Rows from block 7 of a small image classifier, named by matrix and row number. Rows with one number within an expert belong to one neuron, the router's apart. Each number is 128 + 32 x the weight over its row's rms, rounded and kept within 0 to 255. All counts start at 0. After the name is the row's rms in percent of the matrix's.
Before each expert's rows are labels from the 100 images, of 14848, where the router gives the expert most weight on average: "responds to" is what is common among them. Only what is clearly more common there than usual is listed. The data: photos of arthropod specimens (BIOSCAN-5M).
# router: router (model.blocks.7.mlp.router.weight, 4x128, trained with AdamW), inputs 0-127
# up: expert up (model.blocks.7.mlp.up, 4x32x128), inputs 0-127
# down: expert down (model.blocks.7.mlp.down, 4x128x32, transposed), outputs 0-127

# expert 0
responds to: class Arachnida; order Trombidiformes
router.0 095 [ 98  94 100 159 129 123 159 174  75 118 175 158 131 118 101 145 158 163 122 139  83 138 184  80  90 158 117 187  89 160 143  92 157 191 206 124 131 133  97 216 126 121 166 155 126 114 116 183 102 101 150 108 108 153 119  73 183 144 139 161 123 150  98 150 119 171 144 150 143 118 123 134  94 146  89 129 109 108  95 128 149 130 118 143  19 152 120  97 129  96 129  63 122 132 118 101 115 150 160 105  83 123 135 161  72 128 123 110 115  62 131 155  90 117 135 149 171 127 155 127 130 131 177 173 155 174 141 197]
up.24 107 [154  56  86 141  96 105  88 194 120  96 139 125 111 118 110 167 178 200  45  83 119 101 112 113 130 133  95 169 115 191 117  90  85 100 132  77 172 119  92 160 124 165 139  88 113 117 218  93 137 107  96 177 118 179 139  86 176  94 156 126 149 108 101 181 152 100 148  94 139 138 152 181 111 119 137 138 183 162 143 145 135 159 152 122 135  85 133 142 163 147 114 185 152  84  75 117 113 118 153 126 139 137 112 109 159 115 137 133 105 114 117 209 111 137 124 146 158  80 150 123 131 177 154  81 119 126 124 113]
down.24 095 [126 197 131 173 144 138 142  81 144 140 118 127 127 121 139 183  98 170 125 159 121 168 113  98  93 102 134 164 155 100 134 182 133 133 110 121 107 142  86 141 107 122  85 121 151 143 107  98 123 174 114  58 104 104 140 164 142 147 142 121  59 138 120 124 169 139 137 145 103  66 172 179 174  36 120 150  99  81 182 126 146 125 156  71  52 150 101 103 109 188  74 141 154 108 101 138 146 118 188 116 138  94 121 111 193 115 108 106 121 101 145  92 116 102 156 109 174  58 137 139 128 192 189 111 136 125 108 111]
up.25 092 [127 121 110  93 105 137 159 167 107 161 174 138 156 177 116 145 108 117 119 145 105 107 117 130  99  63 110  85 138 137 134 153 132 135 118 127 142 144 168 157 156 173 125 175 129 150 107 126 201 129  73 132 113 127  85 108 174 137 191  79 138  76 151 112  98 108 153 141 165 125 104  81 119 100  89 179 240 138 160 101 142 121 142 176 186 121 115 103  88 140 141 163 169 108 112  29 120 124 124 101  97 121 153 109 198 101 143 119 160 104  95 149 157 211 114 103 141  84 112 186 135 131  98 121 143 124 118 168]
down.25 095 [ 71 127 148 139 173 178 143  58 148 132 149  55 128 150 100 127 126 150 106 118 148  63 115 163 153 125 136  79 142 152 124 129 147  98  93 165  98 112 156 140 135 131 102  99 160 106 142 160  96 150 116 189 174 200 116  49 131 149 122 141  87  86  55 176 108 100 161 163 106 150 159 148 123 112 136 105 100  93 154 139 146 108 167 113  87 123 137 139 111 111 155  94 124 109 194 142 149 178 121 161  78  54  61 168 126 147  83  95 139  96 125 110 142 132 129 194 113 133 144  76 145  99  91 128 152 131 112  76]
up.26 094 [181  92  65 120  97  95 113  80 138 135 117  83 115 119 157 131 101 157 118 129  84 151 150 162 103 153 136 115 111 176 124 109 142 130 173 171 147 145 101 147 174 137 180 148 145 164  58 119 128 106 158 169 113  76 113 162 128 146  97 114  53 137 134 119 159 165 119 117 106 178  94 156 172  92 105 121 126 174 141 148 140  84 149  71 122 135 198 123 158 150 105 149 168 107 125 146 105 162 160 142 167 123 123 180 105 136  99  96 131  62 174 180 146  65 113 173 192 128 162 165  79 147 146 133  97 169  91 190]
down.26 096 [108  65 116 151 141 141 185  91 109 172  97 103 125 154  97 156 111  88 115 115 116 141 109 183  93  67 158 129 117 125  94 200 140 113 172  90 102 133 127 127  45 162  83 141  88  73  81  51 116 143 132  92 133 105 115 127 147 132 168 174 148  96 132 157 115  89 162 152 109  89  97 125 110  61  88  90 120 105 121 130 205 172 127 170 165 100 123 116 118 104  83 133  95 123  70  78 124 190 114 114 147 119 161 140 122  87  97 123  99 141 112 130 123 174 109  83 122 130 103 147 151  92 146 180  92 118 123 173]
up.27 091 [158 113  36 140 133 164 165 184 163 127  90 127 150 147 102 152  93 163 115  78 139 150 150  93 139 166 152  70 163 132 111  81 239 142 151 189 120  97 127 178 118 122 129 175 146 159 121 178 120 111  70 141 121 124 127 124  96 143  83 157  55 140 160 138 112 165 161 105 123 155 146 176 176 107  84 148 140 142 159 144 121  85  91 154 136 148 129 130 183  76 149 138 145  88 158  84 165 153 144 200 115 120 136 139 123 134 143 135 183 122 136 104 102 126 100 165 122 143 182 145 155  75 151 117 112 134 151 159]
down.27 097 [140 120  76  99  85 143 166 140 171 134  99  97 110 148 165 136  99 108  96 159 140 168 133 133 102  87 103  98  89 130 122 123  94 174 205  73  65  65 120  97  55 158 139 167 104  88 132 164 129 167 124 107 168  98 105 182 112 123 120 134  89 121 142 121 123  84  92 128 110 117 111 167 144 120 136  77 122 115 148  78 167 189 166  84 152 123 130 165  66 114 126 124 108 161 103  83 171 132 109 118 178 164 193 119 138  66 110  81 129 147 122 149 127 127 103 116  53 162 170 141 117 136 120 157 180 134  73 130]
up.28 090 [136 200  84 194 152 129 116 122 113 141  65  97 136 122 138 132 102 116 114  57 115 140 164  75 146 147  67 114 127 129 158 114 151  89 176  87 120 134  99  88 146 150 169 114  72 103 207 129 121 130 108 136 167  87  77 150 150  66 138 176 166 126 148 180 188  90 145 131 169 165 143 130 190 123 119 145 141 142 153 105 120 110 151 119 114 168 146 146 144 142 173 135 111  47 153 123 149  76 139 143 178 126 151 177 111 113 117 108 143 125 130 119  88 187 160 114 151  97  94 111 167 166  60 116 108 165 118  98]
down.28 086 [137 140 217 101 114 143 192 130 146 119 113 140  69 143 117 130 115  94  75 113 113 171 187  92 162 113 168 124 131  57 112  56 135  82 140 104 137 114 142 109  46 112 130 126 109 195  82 151 121 129 114 112 160 148 184 161 159 118 126 121 135 153 166 151 189 181 135 174 140 142 189 104 137 145 159 166 107 107 174 104 151  61 168 144 137 132 141  90 134 133 198 163 113 104 132  83 117 141 121 106  96 196 122 146 157 112 129 114  83 142  65 132 155 111 103 125 107  95 137 122 136 106  95 133 162 133 139 178]
up.29 096 [142  98 103 122 109 124 101  87 138  98 111  85  94 159 145  91 191 101 110 140 134 100 147 149 137 136 117 143 131  99 117 113 170 111 111 123 153 125 161 142 129 152  78 115 130 137 152 194 153 110 116 119  96  67  29 114 131 205 139 184  75 119 187 143 135  94 139 107 122 146 100 189 123 111 130 122 125 159 154 126 145 132  90  81 144  78 127 102 156  89 187 139  83 153  74 114 124 105 144 117 105 123 116 101 136 130 102  22 197  79 162 136 120 172 135 158 176 112 119 112 176 127 140 132 117 174 125 205]
down.29 095 [ 66 121 107  77 170 138 189 133 158 153 104  90 114 127 163 126 145 126 140 125 147 125 122  98 100 109 175  83 190 137 183 178 184 165 118 127 120 131  96 108  64 157  89 158 110 137 152 163 158 182 156 111 131 158 119 119 182 147 189 123 123 174 178 174 113 194 177 107  76  68 164 122  84 153 132  95 146 129 130 134 203 160 103  91  99 127 132 139 101 140 203 134  37 106 115  90 145 169 130 118 121 166  94 115 158 130 124 127 168 129 106 135 120 115 128  82 132 163 149 156 120 133 127 164 159 120 158 113]

# expert 1
responds to: order Lepidoptera
router.1 110 [119 121 149 109  78 135 110 164 123 153 126 159 136 141 130 125 101 134 117 101 166  63 119 143 138  79 130  86 168 104  90 139  55  72 139  69  75 105  62 172 148 109 136 112 125 127 155  58 166 133 107 118 141 130 135 147 160 107 115  97 113 121 116 179 116 151 163 105 128 118 131  80 162 128 126 109 175 121  88 140  99 106 139 139 185 135 112 169  86 204 116 187 137 103 163 135 173 140  94 120 150 116 102  75 127  96 196 198 124 144 125 131 157  67 170 117 103 111 105 113 220  95 109  95 162 157  85 112]
up.24 084 [ 89 152 149 106 119  97 119 107 178 141 168 130 123  83  83  94 125 133 114 171 137 109 137 100 106 118 145 154 151 136 154 112 167 106 238 143  89 154 152  83 121 121  74 167  85 101 178 142 117 167 154 120 119 174 177 139  84 120 167 147 157 102  80 103 124 151 158 103 121  99 124 126 141 110 162  95  97 185 130 146  76 119 136 128 138 139 169 119 112  78 121  94  93  97 155 114 197 118 172  61 121 142 141 133 193 156 105 164 139 129 166 116 109 114  75  72 124  91 191 171 149 162 169  52 107 125 150 126]
down.24 093 [116 114 144 108 110  16 109  77 114  91 140  81 139 126 120 122 130 124 141 154 177 135 135 138 126 149 154  97 104 167 110 153 139 157 129 122 116 142 131 140 162 162 121 159 115  89  91 151 125 134 146 106 133 142 148 190 168 197  98 190 115 134 107 118  94 134 192  99  98 111 144  95 132 172 103 172 119 152 122 160 144 127 134 155 102 101  41  73 103 125 123 167 166 177  83 175  95  80 116 101  94 180 154  94 149 155 161  67 123 129  64 108  91  96  94 113 128 142  55 105 110  89 154 173 102 125 107  84]
up.25 102 [184 118 107  69 149 102 146 144 167 149 114 101  82 143 111 151 108 149 146 150 149 111 133 178 155 100 115 138 186 148  82 109 151 135 146 185 219 125 113 164 120 140 102 100  79 158 176 139 171 140 148 121 135 118  78 110  91 107  93  59 193 146 111 185 150 141 128 102 137 142 115 104 130 137  67 143 163 134 114 153 113 150  97 191  89 168 198 142 175 111  99  91 156 157  94 123  99 178 139 124 186 183 138  92 153 141 133 119  83 120 131 103 145 118 137 131  82 110 100 184 101 118 122  92  82  84  90 162]
down.25 101 [135 214 147  85 141  91 153 125 150 169 143 129 138 136 136 107 150 153 152 116 120 133 140 101 133 168 143 111 111 129 204 110 125 151 133  64 173 127 148  97  86 111 120 111 168 202  71  99 171 148 164 159 144 202 146 169 128  68 157 109  98 158 130 123  81 115 115 126 168 170  93 148 133 146 160 143  73 106 151 145 138 144 134  93  83 150 137  92  82 166 152 121 117 124 159  70 169 203 140  59 133 105 184 104  96  86  87 116 120  94 159 117 107 134 136 108 152 101 109 152  53  95 108 126 123 127 155  76]
up.26 098 [ 98 201  96 146 128 108 155 149  99 145 117 125 106 142 167 175 171 127  69 147 159 143 108 107 159 121 147 133 176 106  91 154 108 165 148  95 124  85  57 132 157 103 191 131 149 102 109 173 114 102 159 146 112  93 113 111 108  98 127 135 145 117 161  58 164 130 122 158  78 137  96 133 161 154 154 169 109 157 109 147 102 155 119 110 130 146 129 143 133 106  59 115 124 113  97 147 141 151 134 130 147 184 190 105  91 147 109  59 218 141 201 115 113 123 155 222 169 130 136 133 179  64 119 114 130  88 157 138]
down.26 095 [155 148 143 134 160  75  98 113 119  97 120 145 130 100 140  75 120 104  97 160 125  73 133  66  79  31 127  80 114 111 119 119  67 182 120 171 126 200 117 108 128 113  81 140 106 118 141 103 119 172 141  94 100 132 132 131 134 186 150 183 143 157 128 143 141 171 151 137  69 138 132  96 114  83 134 138 114  89 220 188 120 114 142 133 153 121 168 135 134 108 127 107 102 132 150 141 155  66 132 111 151 185  57 179 138 113 125 102 131  81  89 117 120  92  51 127  98 145 155 117 148 167 122 101 131 164 100  93]
up.27 096 [116 183 110 115 156 150 136  64  92  66 134  88 114  80 117  91 100 127 161 120 145 124 114 149 130 157 126 106  94 112 135 117 124 121 132  95 165  83  61 168 135 115  97 154 126 173 134 164 123 155  93 131  61 156 100 168 139 141 137 140 166 154 148  94 116 107 171 121 114 133 156  57 157 138 156 120 141  95 149 105 141 154 164 169  98 136 156 136  86 167  97  98  93 102 113 131 174  51 142 153 139 190  61 176 213 150 132  90 106 133 133 137 123 112 180  60 110 172 168  87 152 129 126 167 126  76 183 128]
down.27 097 [ 78  82 100  83 166 118 140  89 135 104 146  63 130 127 179 124 138 126 112 129 131  93 123 190 133 140 100 158  82 167 140 196 113 159 143 121  94 142 144 109 188  96 126 151 105 167 112 119 118 156 128 115 109 158  95  97 112 123  87  86 143  97 127 132 125  94 183 139 155  92  97 108 114 191 155  64 128  95 185 140 159  88 164 230 101 112 171  44 132 110 174 114 109 158  64 106 127 114 133 156  97 104 112 108  96 136 145 168 116  90 197 147 102 165 100  74 142 141  97 116 138 121 122 139 163 136 109 161]
up.28 102 [168 158  92 123 139 179 125 164 130 133 141 114 123 140 112 100 115 151 135 153 133 136  74 143 134  73 153 185  60 166 142 134 138  25 178 134 128  87  48  75 141 123 138 112  79 160  97 175  96 130 172 120  92 101 157 174 157 182 119 185 143 186 181 144 149 135 126 153 123 120 155  63 138 141 155 154  94 126 137  96  83 122 124 130  91 104 126 145 177  91 163  91 136 126  60 117 139 150 139  95 151 112 114 150 127 163 102 136 144 139 105 190 100 119 148 188 156 110 132 145 119 124 182 140 119 111 105  57]
down.28 118 [136  98 148 124  58 139 106 138 118 104 140 112 109 113 124 159 134  96 172 120 199 201 183 140 116 174 113 107 176 124 118 108 123  97 164  95 124 130 138 107 116  59 113 117 162 111  90 143 125 122  34 161  94 197 115 147 174 113 118 168 161 124 192 121 154 110 148 106 147 166 102 143 139  68 134 131 128 165 136  99 108 122 125 186 143 133 163 161 126 129 119  82 103 107 104 163 158 131 152  80 144 133 154 141  85 185 188  77  86 131  63  79  94 156 104 113  75  79  71 135 153 119  97 143 113 136 156 132]
up.29 098 [ 41 123 152 127 147 154 118  96 142  88 170  81 143 127  98 100 116 158  80 116 161 141 118 127 130 109 194 131  94 127 118 110 147 191 121 103 131 104  65 134 202 151 140 154 115 158 168 100  92 141  71 144  75 115 142 168 112 112 100 162 186 130 116 105 144 124 111  63 135 149 143 100 129  88  77 196 111 122 115 176 145  72 145 144  93 184 120  94 168 149 164 157 100  98 144 187 136 143 179 129 158 136 123 132 137 113 163 188  98 141 156 138  85 133  68  75 154 110 124 141 152 138 164 172 121 175 117  84]
down.29 110 [112 114 155 143  46 158 143 135 201 161 137 133 117 116 142 142 139  96  84 103 155 112  98 124 142 193 110 142 111 131 107 184 149  93 159 136  99  45 172  78 133 155 103 178 155 121  95 125 146 148 113 100  93 176  72 138 116 126 151 180 155 126 169 120 124 156 107 136 149 144 147 154 170 116  88 115 163 159 125 173 151 129 123 135 137 203 161 181 132 158  92  86 151 135 155 176 149 136 165 128 139 153 131 102 112 109 125 123 116  78 189 126 110 145  85  85  94 146 115 133  94  84  49  92 199  86 168 162]

# expert 3
responds to: order Coleoptera
router.3 109 [116 106  93 144 167 145 166 143 182 136 152 127 115 102  95 152 216 147 143 200 112 142 138 111 107 152 181 161  98 131 168 189 163 192 155 130 134  83 164  46 125 142 121 113 173 118 160 133 127 110  80 106 149  63 152  96 133 152 155 168 109  94 134 135 183 177  96 129 130 139 147 190 182 140 127 140 155 146 126 142 145 131  76 126 163 102 160 101 159  98 100  90 116 128 129 112 119 193 186 117 124 120 139 113 138 175  85 103 164 125  97 141 142 173  80 120 171 106 123 163  65 156 146 115  73 133 150 169]
up.0 091 [164 103  93 107 109 147 154  91 120 175 126  94 107 113 136 108 201 150 115  79  76 126 156 127 100 145 129 177 114 190  61 120 155 112  99 150 157 112 188 161 136  99 157 151 119 122 137 175 106 142  89 131 105 110  82 129 113 114  79 163 132 113 142 145 141 132 106 151  92 132 152  97 177 138 140 137  83 181 138 128 101 151 127  37  96 112 149 172 117  81  64  58 159 129  81  80 123 160 161 160 116 147 165 129  62 145  71 112 164  89 168 125 122 176 167 116 116 129  68 122 108  66 107 128 123 138 170 136]
down.0 091 [137 110  82 117  95 125 164  44 117 128 126 100 140 113 182 140 141 151 165 135 169  75 111 127 125 111 154 169 103 132 138 113 153 163 167 115  83 148  96  65  76 166 145 132  39  80 126 140 147 202 141 127 142 115 109  94 116 123 167 105  74 113 118 153 131 109 151 139 107  93 149 131 179 173 120  78 141  78 152  96  89 185 140 164 132 123 141 110 124 152  89 141  78 104  99  74 181 147 144 134 173 156 149 125 112  98 162  97 138 185  93 131 138  91 115 112 123 172 133 142  88  55 127 207 176 126 124 131]
up.1 104 [131 158 116 121  52 156 114  81 131 150 149  66  71 122 118  83  99 101 149 100 151 150 111  53 156 128 156 125 179 126 101 118 126 126 163 171 150 147 156 127 117 124  77 102 161 112 101 150 105 126  98 101 118 189 122  87 109 145 128 157 142 133 106 155 149  85 124  99 100  87 145 156 152 157 111 121 115  93 136  94 110 138 174 127 185 199 104 116 159 108 142 154 217  85 130 170 139 111 134 131 144 158 102  88 114 130 142  65 125 159  44 134 112 106 109 185 170  65 122 122  98 157 145  72  83  59 124 134]
down.1 096 [172 123 120  89  96 140 118 126 121 132 156 124 102  77  71 154 105 155 125  82 141 120 136  50 124 105 181  91  61 102 116 163 129 122 111 214 107 119 106 129 114 107 199 139 159 129 147 107 155 145 113 135 189 171 139 168 128  87 138  99 110 133 112 122 144 123 108 145 176 115  86  90 179 135 190 107 154 173 101 114 125 126 146 123 149 163 148 158 118 123 150 115 191 163 141 139 135  90 110  79  67 126 146 119 139 104 131 101  82 110 166 130 143 107 152 114 184  32 139  85 180  73  76 102 163 123 136  78]
up.2 103 [226 128  80 132  86 135 121 129  60 134 118 126  80 131 124 119 163 165 129 145 111 136 154 121 120 169 160 131 125 125 154 166 151 212  48 125  55 174 128  91 132 178  99 148 107  93 147 119 146 127 131 126 105 115 152 114 125 103  73 193  73 189 154 169  99 123 123 118  94 175 127 118 183 110 170 107 133 156 151 122 124 109 136  95 131 139 146 112 149 157  97 137 137 164  60  71 115 139 119 145  92  87 145 207 118 147 119  90 174 117 182 142 149 116 130 151 149 113 125 179 130 116 160 117  99 183 159 154]
down.2 108 [134 130 110 124 130 131 211 128 146 147  64 116 141 143 189 146 129 122 171 120 106 126 118 196 100 112 136 130 143 136  90 139 152 151 136  71  68 105 110 156  21 152  57 137 144  70 165 116 105 163 144 133 159 116 115 151 118 122 165 129 119 146 149 178  92 150 144 131  69  56 142 110 186  70 175  85 154 153 134  97 186 188 139 124 142 139 135 108 120 138 149 120 124 154  81 114 173 114 122 117 104 135 180 145 152 109 127 135 145 139 124 102  85 141 159  93  94 108 113 177 108 124  94 222 137 150 116 130]
up.3 098 [174 112 133 185 109 212 116 104  91 181 158 107 150 145 107 178 117 127 126 174  78  98  87 193 195 120 153 151 162 113  84 166  94  52 141 176  82 160 195  76 152  89 150 107 145 141 172 106  74 148 110 100 125 141 111 192 100 137 171 143 158 157 149 174 111  54 132 168 165 123 157 144 136 144  84 114 150 183 183 107  98 137 109 141  90 115 142 121 135 143 108 119 133 114 152 145 111 149 112  98 111  99 103 180 100 128  98 150 161 136 124 143 129 148 121 122 142 131 141  92 125 148  93 148 104 122 162  69]
down.3 108 [133 148 130  91 100 119 156  59 138 187 139  81 177 150 165 175 109 201 102 186 176 138 127 137 141 113 115 113 105 127 110 131 116  82 114 108 131 163 134 129  88 149 120 150 148 161 134 155 140 142 123 106 164 121 147 132  64 134 131 203 107  77 148 153  70 158 125 187 115 113 102 130  74 216 153 163 148  75 193 121 128 175  96 104 104 125  84  84 153 138 115 138  84 105 104 127 120 125  69 141 156 107 111  98  85 167 117  61 144 168  97  99 121 120 161 157 123 169 120 118 138 197 116 151 127 116  84 104]
up.4 091 [127 114 148 109 110 116 129 177 145 140  30 145 114 148 148 101 158 135 127 156 100 179 108 114  69 114  47 139 136 150  72 134 145 134 110  92 130 153  82 123 122 101 162 149 110 136 173 172 116 134 176 159 114  92 183  63 103 138  82 158  84 127 128 147 175  73 165 154 127 175  64 173 152 135  62 181 128 112  92 137  89  92 187 146 104 125 179 140 154 128 104 132 124 165 116 150 149 156 117  83 155 154 165 124 134 119 103 114 168  94 150 168 102 179 126 176 123 147 120  91  91 108 173 102  72 139 110 116]
down.4 094 [156 164 110 170 161 145 179  86 101 148 123 126 135 140 128 155  89 150  82 128 123 163 145 194 161 152 102  80  91 134 153 142 143 181 167  85 180  98 169 130  78 165 135  75 104 117  59 110 150 183 127 138 161 129 105 103 143 120 114 104 143 126  93  85 147 139 118 114  80  73 167  64  97  75 102 179 196  98 127  80 147 180 182 129 120 123 141 172 129  72  89  97 101 160 145 121 156 157 157 132 156 116 133 144 102  82 152 126 152 154 103 127 137 121 131 127 185 150 173 170 158 104 149 122  99 129 148 202]
up.5 092 [131 150 110  86 106  73 130 161 119 148 131 132 113 132  57 134 136  71 133 116 124 146  38 115 143  23 100  67 144 127  87 159 119 164 135  89 133 149 112 140  97  99  66  77 106 167 130  89 131 106 143 120  97 152 103 121 137 100 164 101  92 107  79 176 115 106 141 140 135 115 140 140 142  65 124 115  71  72 106 166 189 159 154 155 129 113 126 142 111 158 110  90 100 109 112 151 177 134 131 147  86  92 180 130 170 166 114 119 143 154 164 124 159 131 113 152 101  77 144 140 162  68 129  74  92 175 164 169]
down.5 101 [119 124 181 133  85 117 124 141 107 187 119 113 115 155 132  54 143 145 176  96 176 163 161 148  82 163 136 128  85 115 117  68 114  78 111 110 151 112 132 158 123 107 132 115 158 175 142 105 103 130  93 143 118 105 199 148 173  95 128 166 125 127 185  65 109 149 116  99  83  98 124 173 143 150 106 143 119 156  96 154  71 139 124  98 160 106 189 187 126 136  50  43 125 115 119 106 119 166 125  90  63 152 146 171 189 169 146 121 158 116 143 122 147  65  85 145 156 131  97 157 143 136 144 101 138  84 105 138]

# expert 2
responds to: order Diptera
router.2 084 [153 142 158 120 123 135 138  97 107  70  88 136 145 137 115 155 132  34 124 124 130 171 122 169 153 142 120  92 130  88 154 105 200 121 119 113 163  90 181 113 123 131  93 130 113 119 150 122 132 104 196 137 183 140 124 177  50 110 106 140 165 144 111  88 118  43 126 102 122 122 142 152 138 149 165 112  50 120 208  94 105  90 153 101 145  83  65 137 143  84 146 120 174 118 144 154 127  88 133 138 140 122 167 160 138 130  90  69 167  76 149  96 125 149 174 106 128 171 118 150  69 136  82 117 120 149 133  80]
up.24 103 [134 142  84 156 128 181 126 151 177 127 116 143 102 178  81  55 123 133 119 155 110 123  99 155 115  76  80 128  90 174  97 154  80  71 160 173 145 158 144 119 150 133  89 108 110 114 121  88 102 122 135 135 106 118 104 103 118  54 127 138 145  75 159 122 120 123 120 137 159 187 140 110 186 133 123 152  60 163 104  89  79  97  87 129 102  76 189 129 102 185 121 165 134 133 139 118 143 111 139  88 115  96 112 159 106 138 161 151 132 196 154 164 147  59 141  84  58 161 137 135 176  90 132  77  78 124 147 120]
down.24 100 [185 102 122  91  98 185 123 150  72 101 149 153 105 113 107 163 152 123 113 103 138  69 116 150 143 143 166 126 166 162 105  85 150 106 164  93  88 165 138 122 151 215 137 103 143 106 105 141 139 106 107 149 154 176  80 106 118 134 143 130  65  53 126 105 113  94  70 186 132 179 146 116 207  51 153 155 165 157  74  76 123 106 143 114 107 103 101 158 116 139 115  70 173 153  98 162 131 145 105 170  71 128 166 160 121 153 181 173 108 103 114 143 158 136 134  98 104  98 134 126 142 133 109 112 127 107 141  88]
up.25 088 [114 130 168  99  95 121 122 142 179 135  73  94 166 203 171 110  97 144 140  88 136 148 114 112 166  70  80 107 104 114 158  92 105 156 183 138 148 160 136 158 125 109 120 118 126  86  79 127 168 139 114 126 133 131 120 149  64 122 108 143 148 170  98 127 140 106 185 152 104 102  90 118  54 140 157 118 137 130 102 143 156 127 113 116  58 114 176 132 126 163  69  99 105  93 137 168 160 110  90 111 122 110 143 190 183  94  95 101 125 168 158  70 125 180 177 127  70 181 171 139 156  90 139 167 112  66 168 135]
down.25 088 [147 136  94 120 123 103  93 138 170 149 163 102 120 140  97 156 155  87 141 130  74 154 194 163  65 122 127 174 125 185 162 125  71 147 142 137 127 172  97 109 141  84 117 149 105  93 176 193 186 107 161 141  91  81 146 156 125 125 197 140 140 125 175 113 150  89 110 175 132  95 134  77 176 146 132 147  95 149 174  91  92 163 117 149 118 152 111 117 111 123 109 109 103  79 109 155  97 212 110 121  97 145 202 151 149 145  97 148 102 124 136 104 103 134 197 114 158 133 125 145 167 200 111 142 119 136  70 166]
up.26 084 [171 134 154  88 130 145 130 144 146  49 157 139 109  96 143 138 117 165  59 150 166 144 160 133 183 115 100 130  61 129  86 126 150 137 138  73 150 140 125 108 109 149 107 165 159 131 150 172 143 134  70  83 144  50  73  91 130 112 105  95  88 133 133 145 144 165  84 157 150  99  67 135  89 165 127 136 129 110  93 150 128 134  90 129  90 118 163  83 114 134  96 168 163 104  48  95 148 132 111 150 156 160 141  69 123  59 115 156  77  57 149 127 138 164 101  89 116  93 121 171 164 113 147 119 107 136 136 189]
down.26 085 [136 105 119 150 118 122 175 107  96 136 155 100 119  63 139 183  86 104 186 115  70 103 151 157  91 132 154 138  98 145 116 166 114 159 178 157 147 106  85 179  97 116  88 110  96 159 142 141 149 159 101 149 156 140  82 123 117  87 167 128 150 146 166 147 182  98 174 127 112  92 146 157 141 154  87 134 204  95 101 155 148 196 132  68 130 130 124 137 112 146 120 102 186 108 111 101  61 175 109  87 120 104  98 125 246 109 154 107 140 136  77 143 102 128 151 151 135 156  69 119 127 137 135 172 107 136 167 101]
up.27 109 [134 124 137 144 136 137 173 191  41 134  75 148 114 107  85 122 181 162  92 114 156 151  94 182  98 101 140 144 172 126 115  94 105  70 105 138 175 127 129 111 193 194 103 119  96  80 142 126 164 141 116 168 162 127 175 154 155 126 120 110 156  85 127 129 107 122 107 176  72 179 150  86  93 124 159 181 103  63 173 143 136 108 140  95 136 128  79 168 162  97 152 173 142 136  83 138  99  98  88 155 126 139 128 147 129  66 121  85  98  78 104 153 136 139 120  72 160 127 112 158 163 109 109 107 181 156 158 105]
down.27 099 [ 96 123 173  91 209 194 114 154 173  99  45  84 105 161 106  89 111 126 114 167 141 126 141 150 137 171 109  48 147 103 113  78 105 156 132 119 100 124 113 143 165 156  93 219  96 143 121 156 131 136  76 144 141 123 135 125  54 150 101 135 126 135 103 101 164 124 171 127 167 159 105 154 122  99 129  83 119 111  88 150 131 103 121  81 199  80  80 138  71 131 124 127 112 174 140 149 195 108 101 110  76 115 126 147 134 156 139 133 132 107  61 124 105 115 115 145 107 159 173 100 151 126 167 108 138 122 100  87]
up.28 099 [148 166 102 105 118 160 134  71 137  81 144 149 138 146  92  94 136 161 108  69 139 189 113 150 136 169 105 126 133 109  71 171 121 124  94 189 138 122 138 143 103 117 175 143  71 124 146 112 144 121 112 170  94 158  89 119 108 123 108  95 207 158 134  86 135  80 156 113 161 141 125 117  91 109 151 100 190  80 149 153 145 136 163 124 154 141  87 160 151 148 133  93 204 172 101 139 126 182 122 171  75  97  42 150  89 175  80 158 104 141 190 156  89  82 104 157 135 150  84 153 114 124  85 132 105 126 102 138]
down.28 096 [162  98 172 138 181 145 178  63 179 165 115 126 155  75  98  77 120 144 105 154 111  73 106 149 144 165 102 118 110  54 144 111 116 144 103 126 108 121  97 139  82 126 111 140 154 120  61 129 161 118 118 135 133 120  95 203 155 147 172 140 138 191  24 122 109 169 120  63 117 152 133 131 171 129 109  99 185  83 171 118 125 122 167 115 202 111 107 102 133 154 100 160 127 138 174 126 124 150 132 111 119  88  93 137 118 137 112 146 137 105 141 171 145 185 154  98 113 182 108 100 108 139 109  56 165 143 119 131]
up.29 101 [100 110 219 116 103 161  97 118 121 114 160 148 120 127 102 151 183 154 123  90 128 122 148 156 142 140 175  87 137 111  85 127 215  92 162 143 101 109 119 129 137 137 136 114 143 142 168 127 129  88  70 153 125 102 165 128 179 147 151 130 138 126  99 100 108 139 149 116 151 116 136 140 136 144 136 176 162 135 120  94 113 153 218  56 123  31 149 125 136  98 190 124 108 106 148 124 125 129 143 177  44 171 138 118 117 119 126 168 108  96  73 194 123 205 147  60 106 116 169 109 152 159 117 130 140 162 141 122]
down.29 107 [164  91  78 119 179 109 111 166 153  76  95  99 179 157  99  76 143  60  80 195 140  89 126  86  77 174 116 154 152 148 106 104 140 117 121 124 133 153 112 153 194 145 104  97  95 114 105  89 142  78 110 150 121 204 149 177 136 127 141 156  56 111 120 159 130 173 143 149  66  62 112 105 133 101 127 176 157  69 148 151 108 127 137 127 141  93  88 107 102 139 119 157 158  91 126 137 137 110 163 173 145 104 113 176 150 155  98 164 171 142 188 127  87 118 132 109 138 158 110 142 138 120 177  92 124  75 146 109]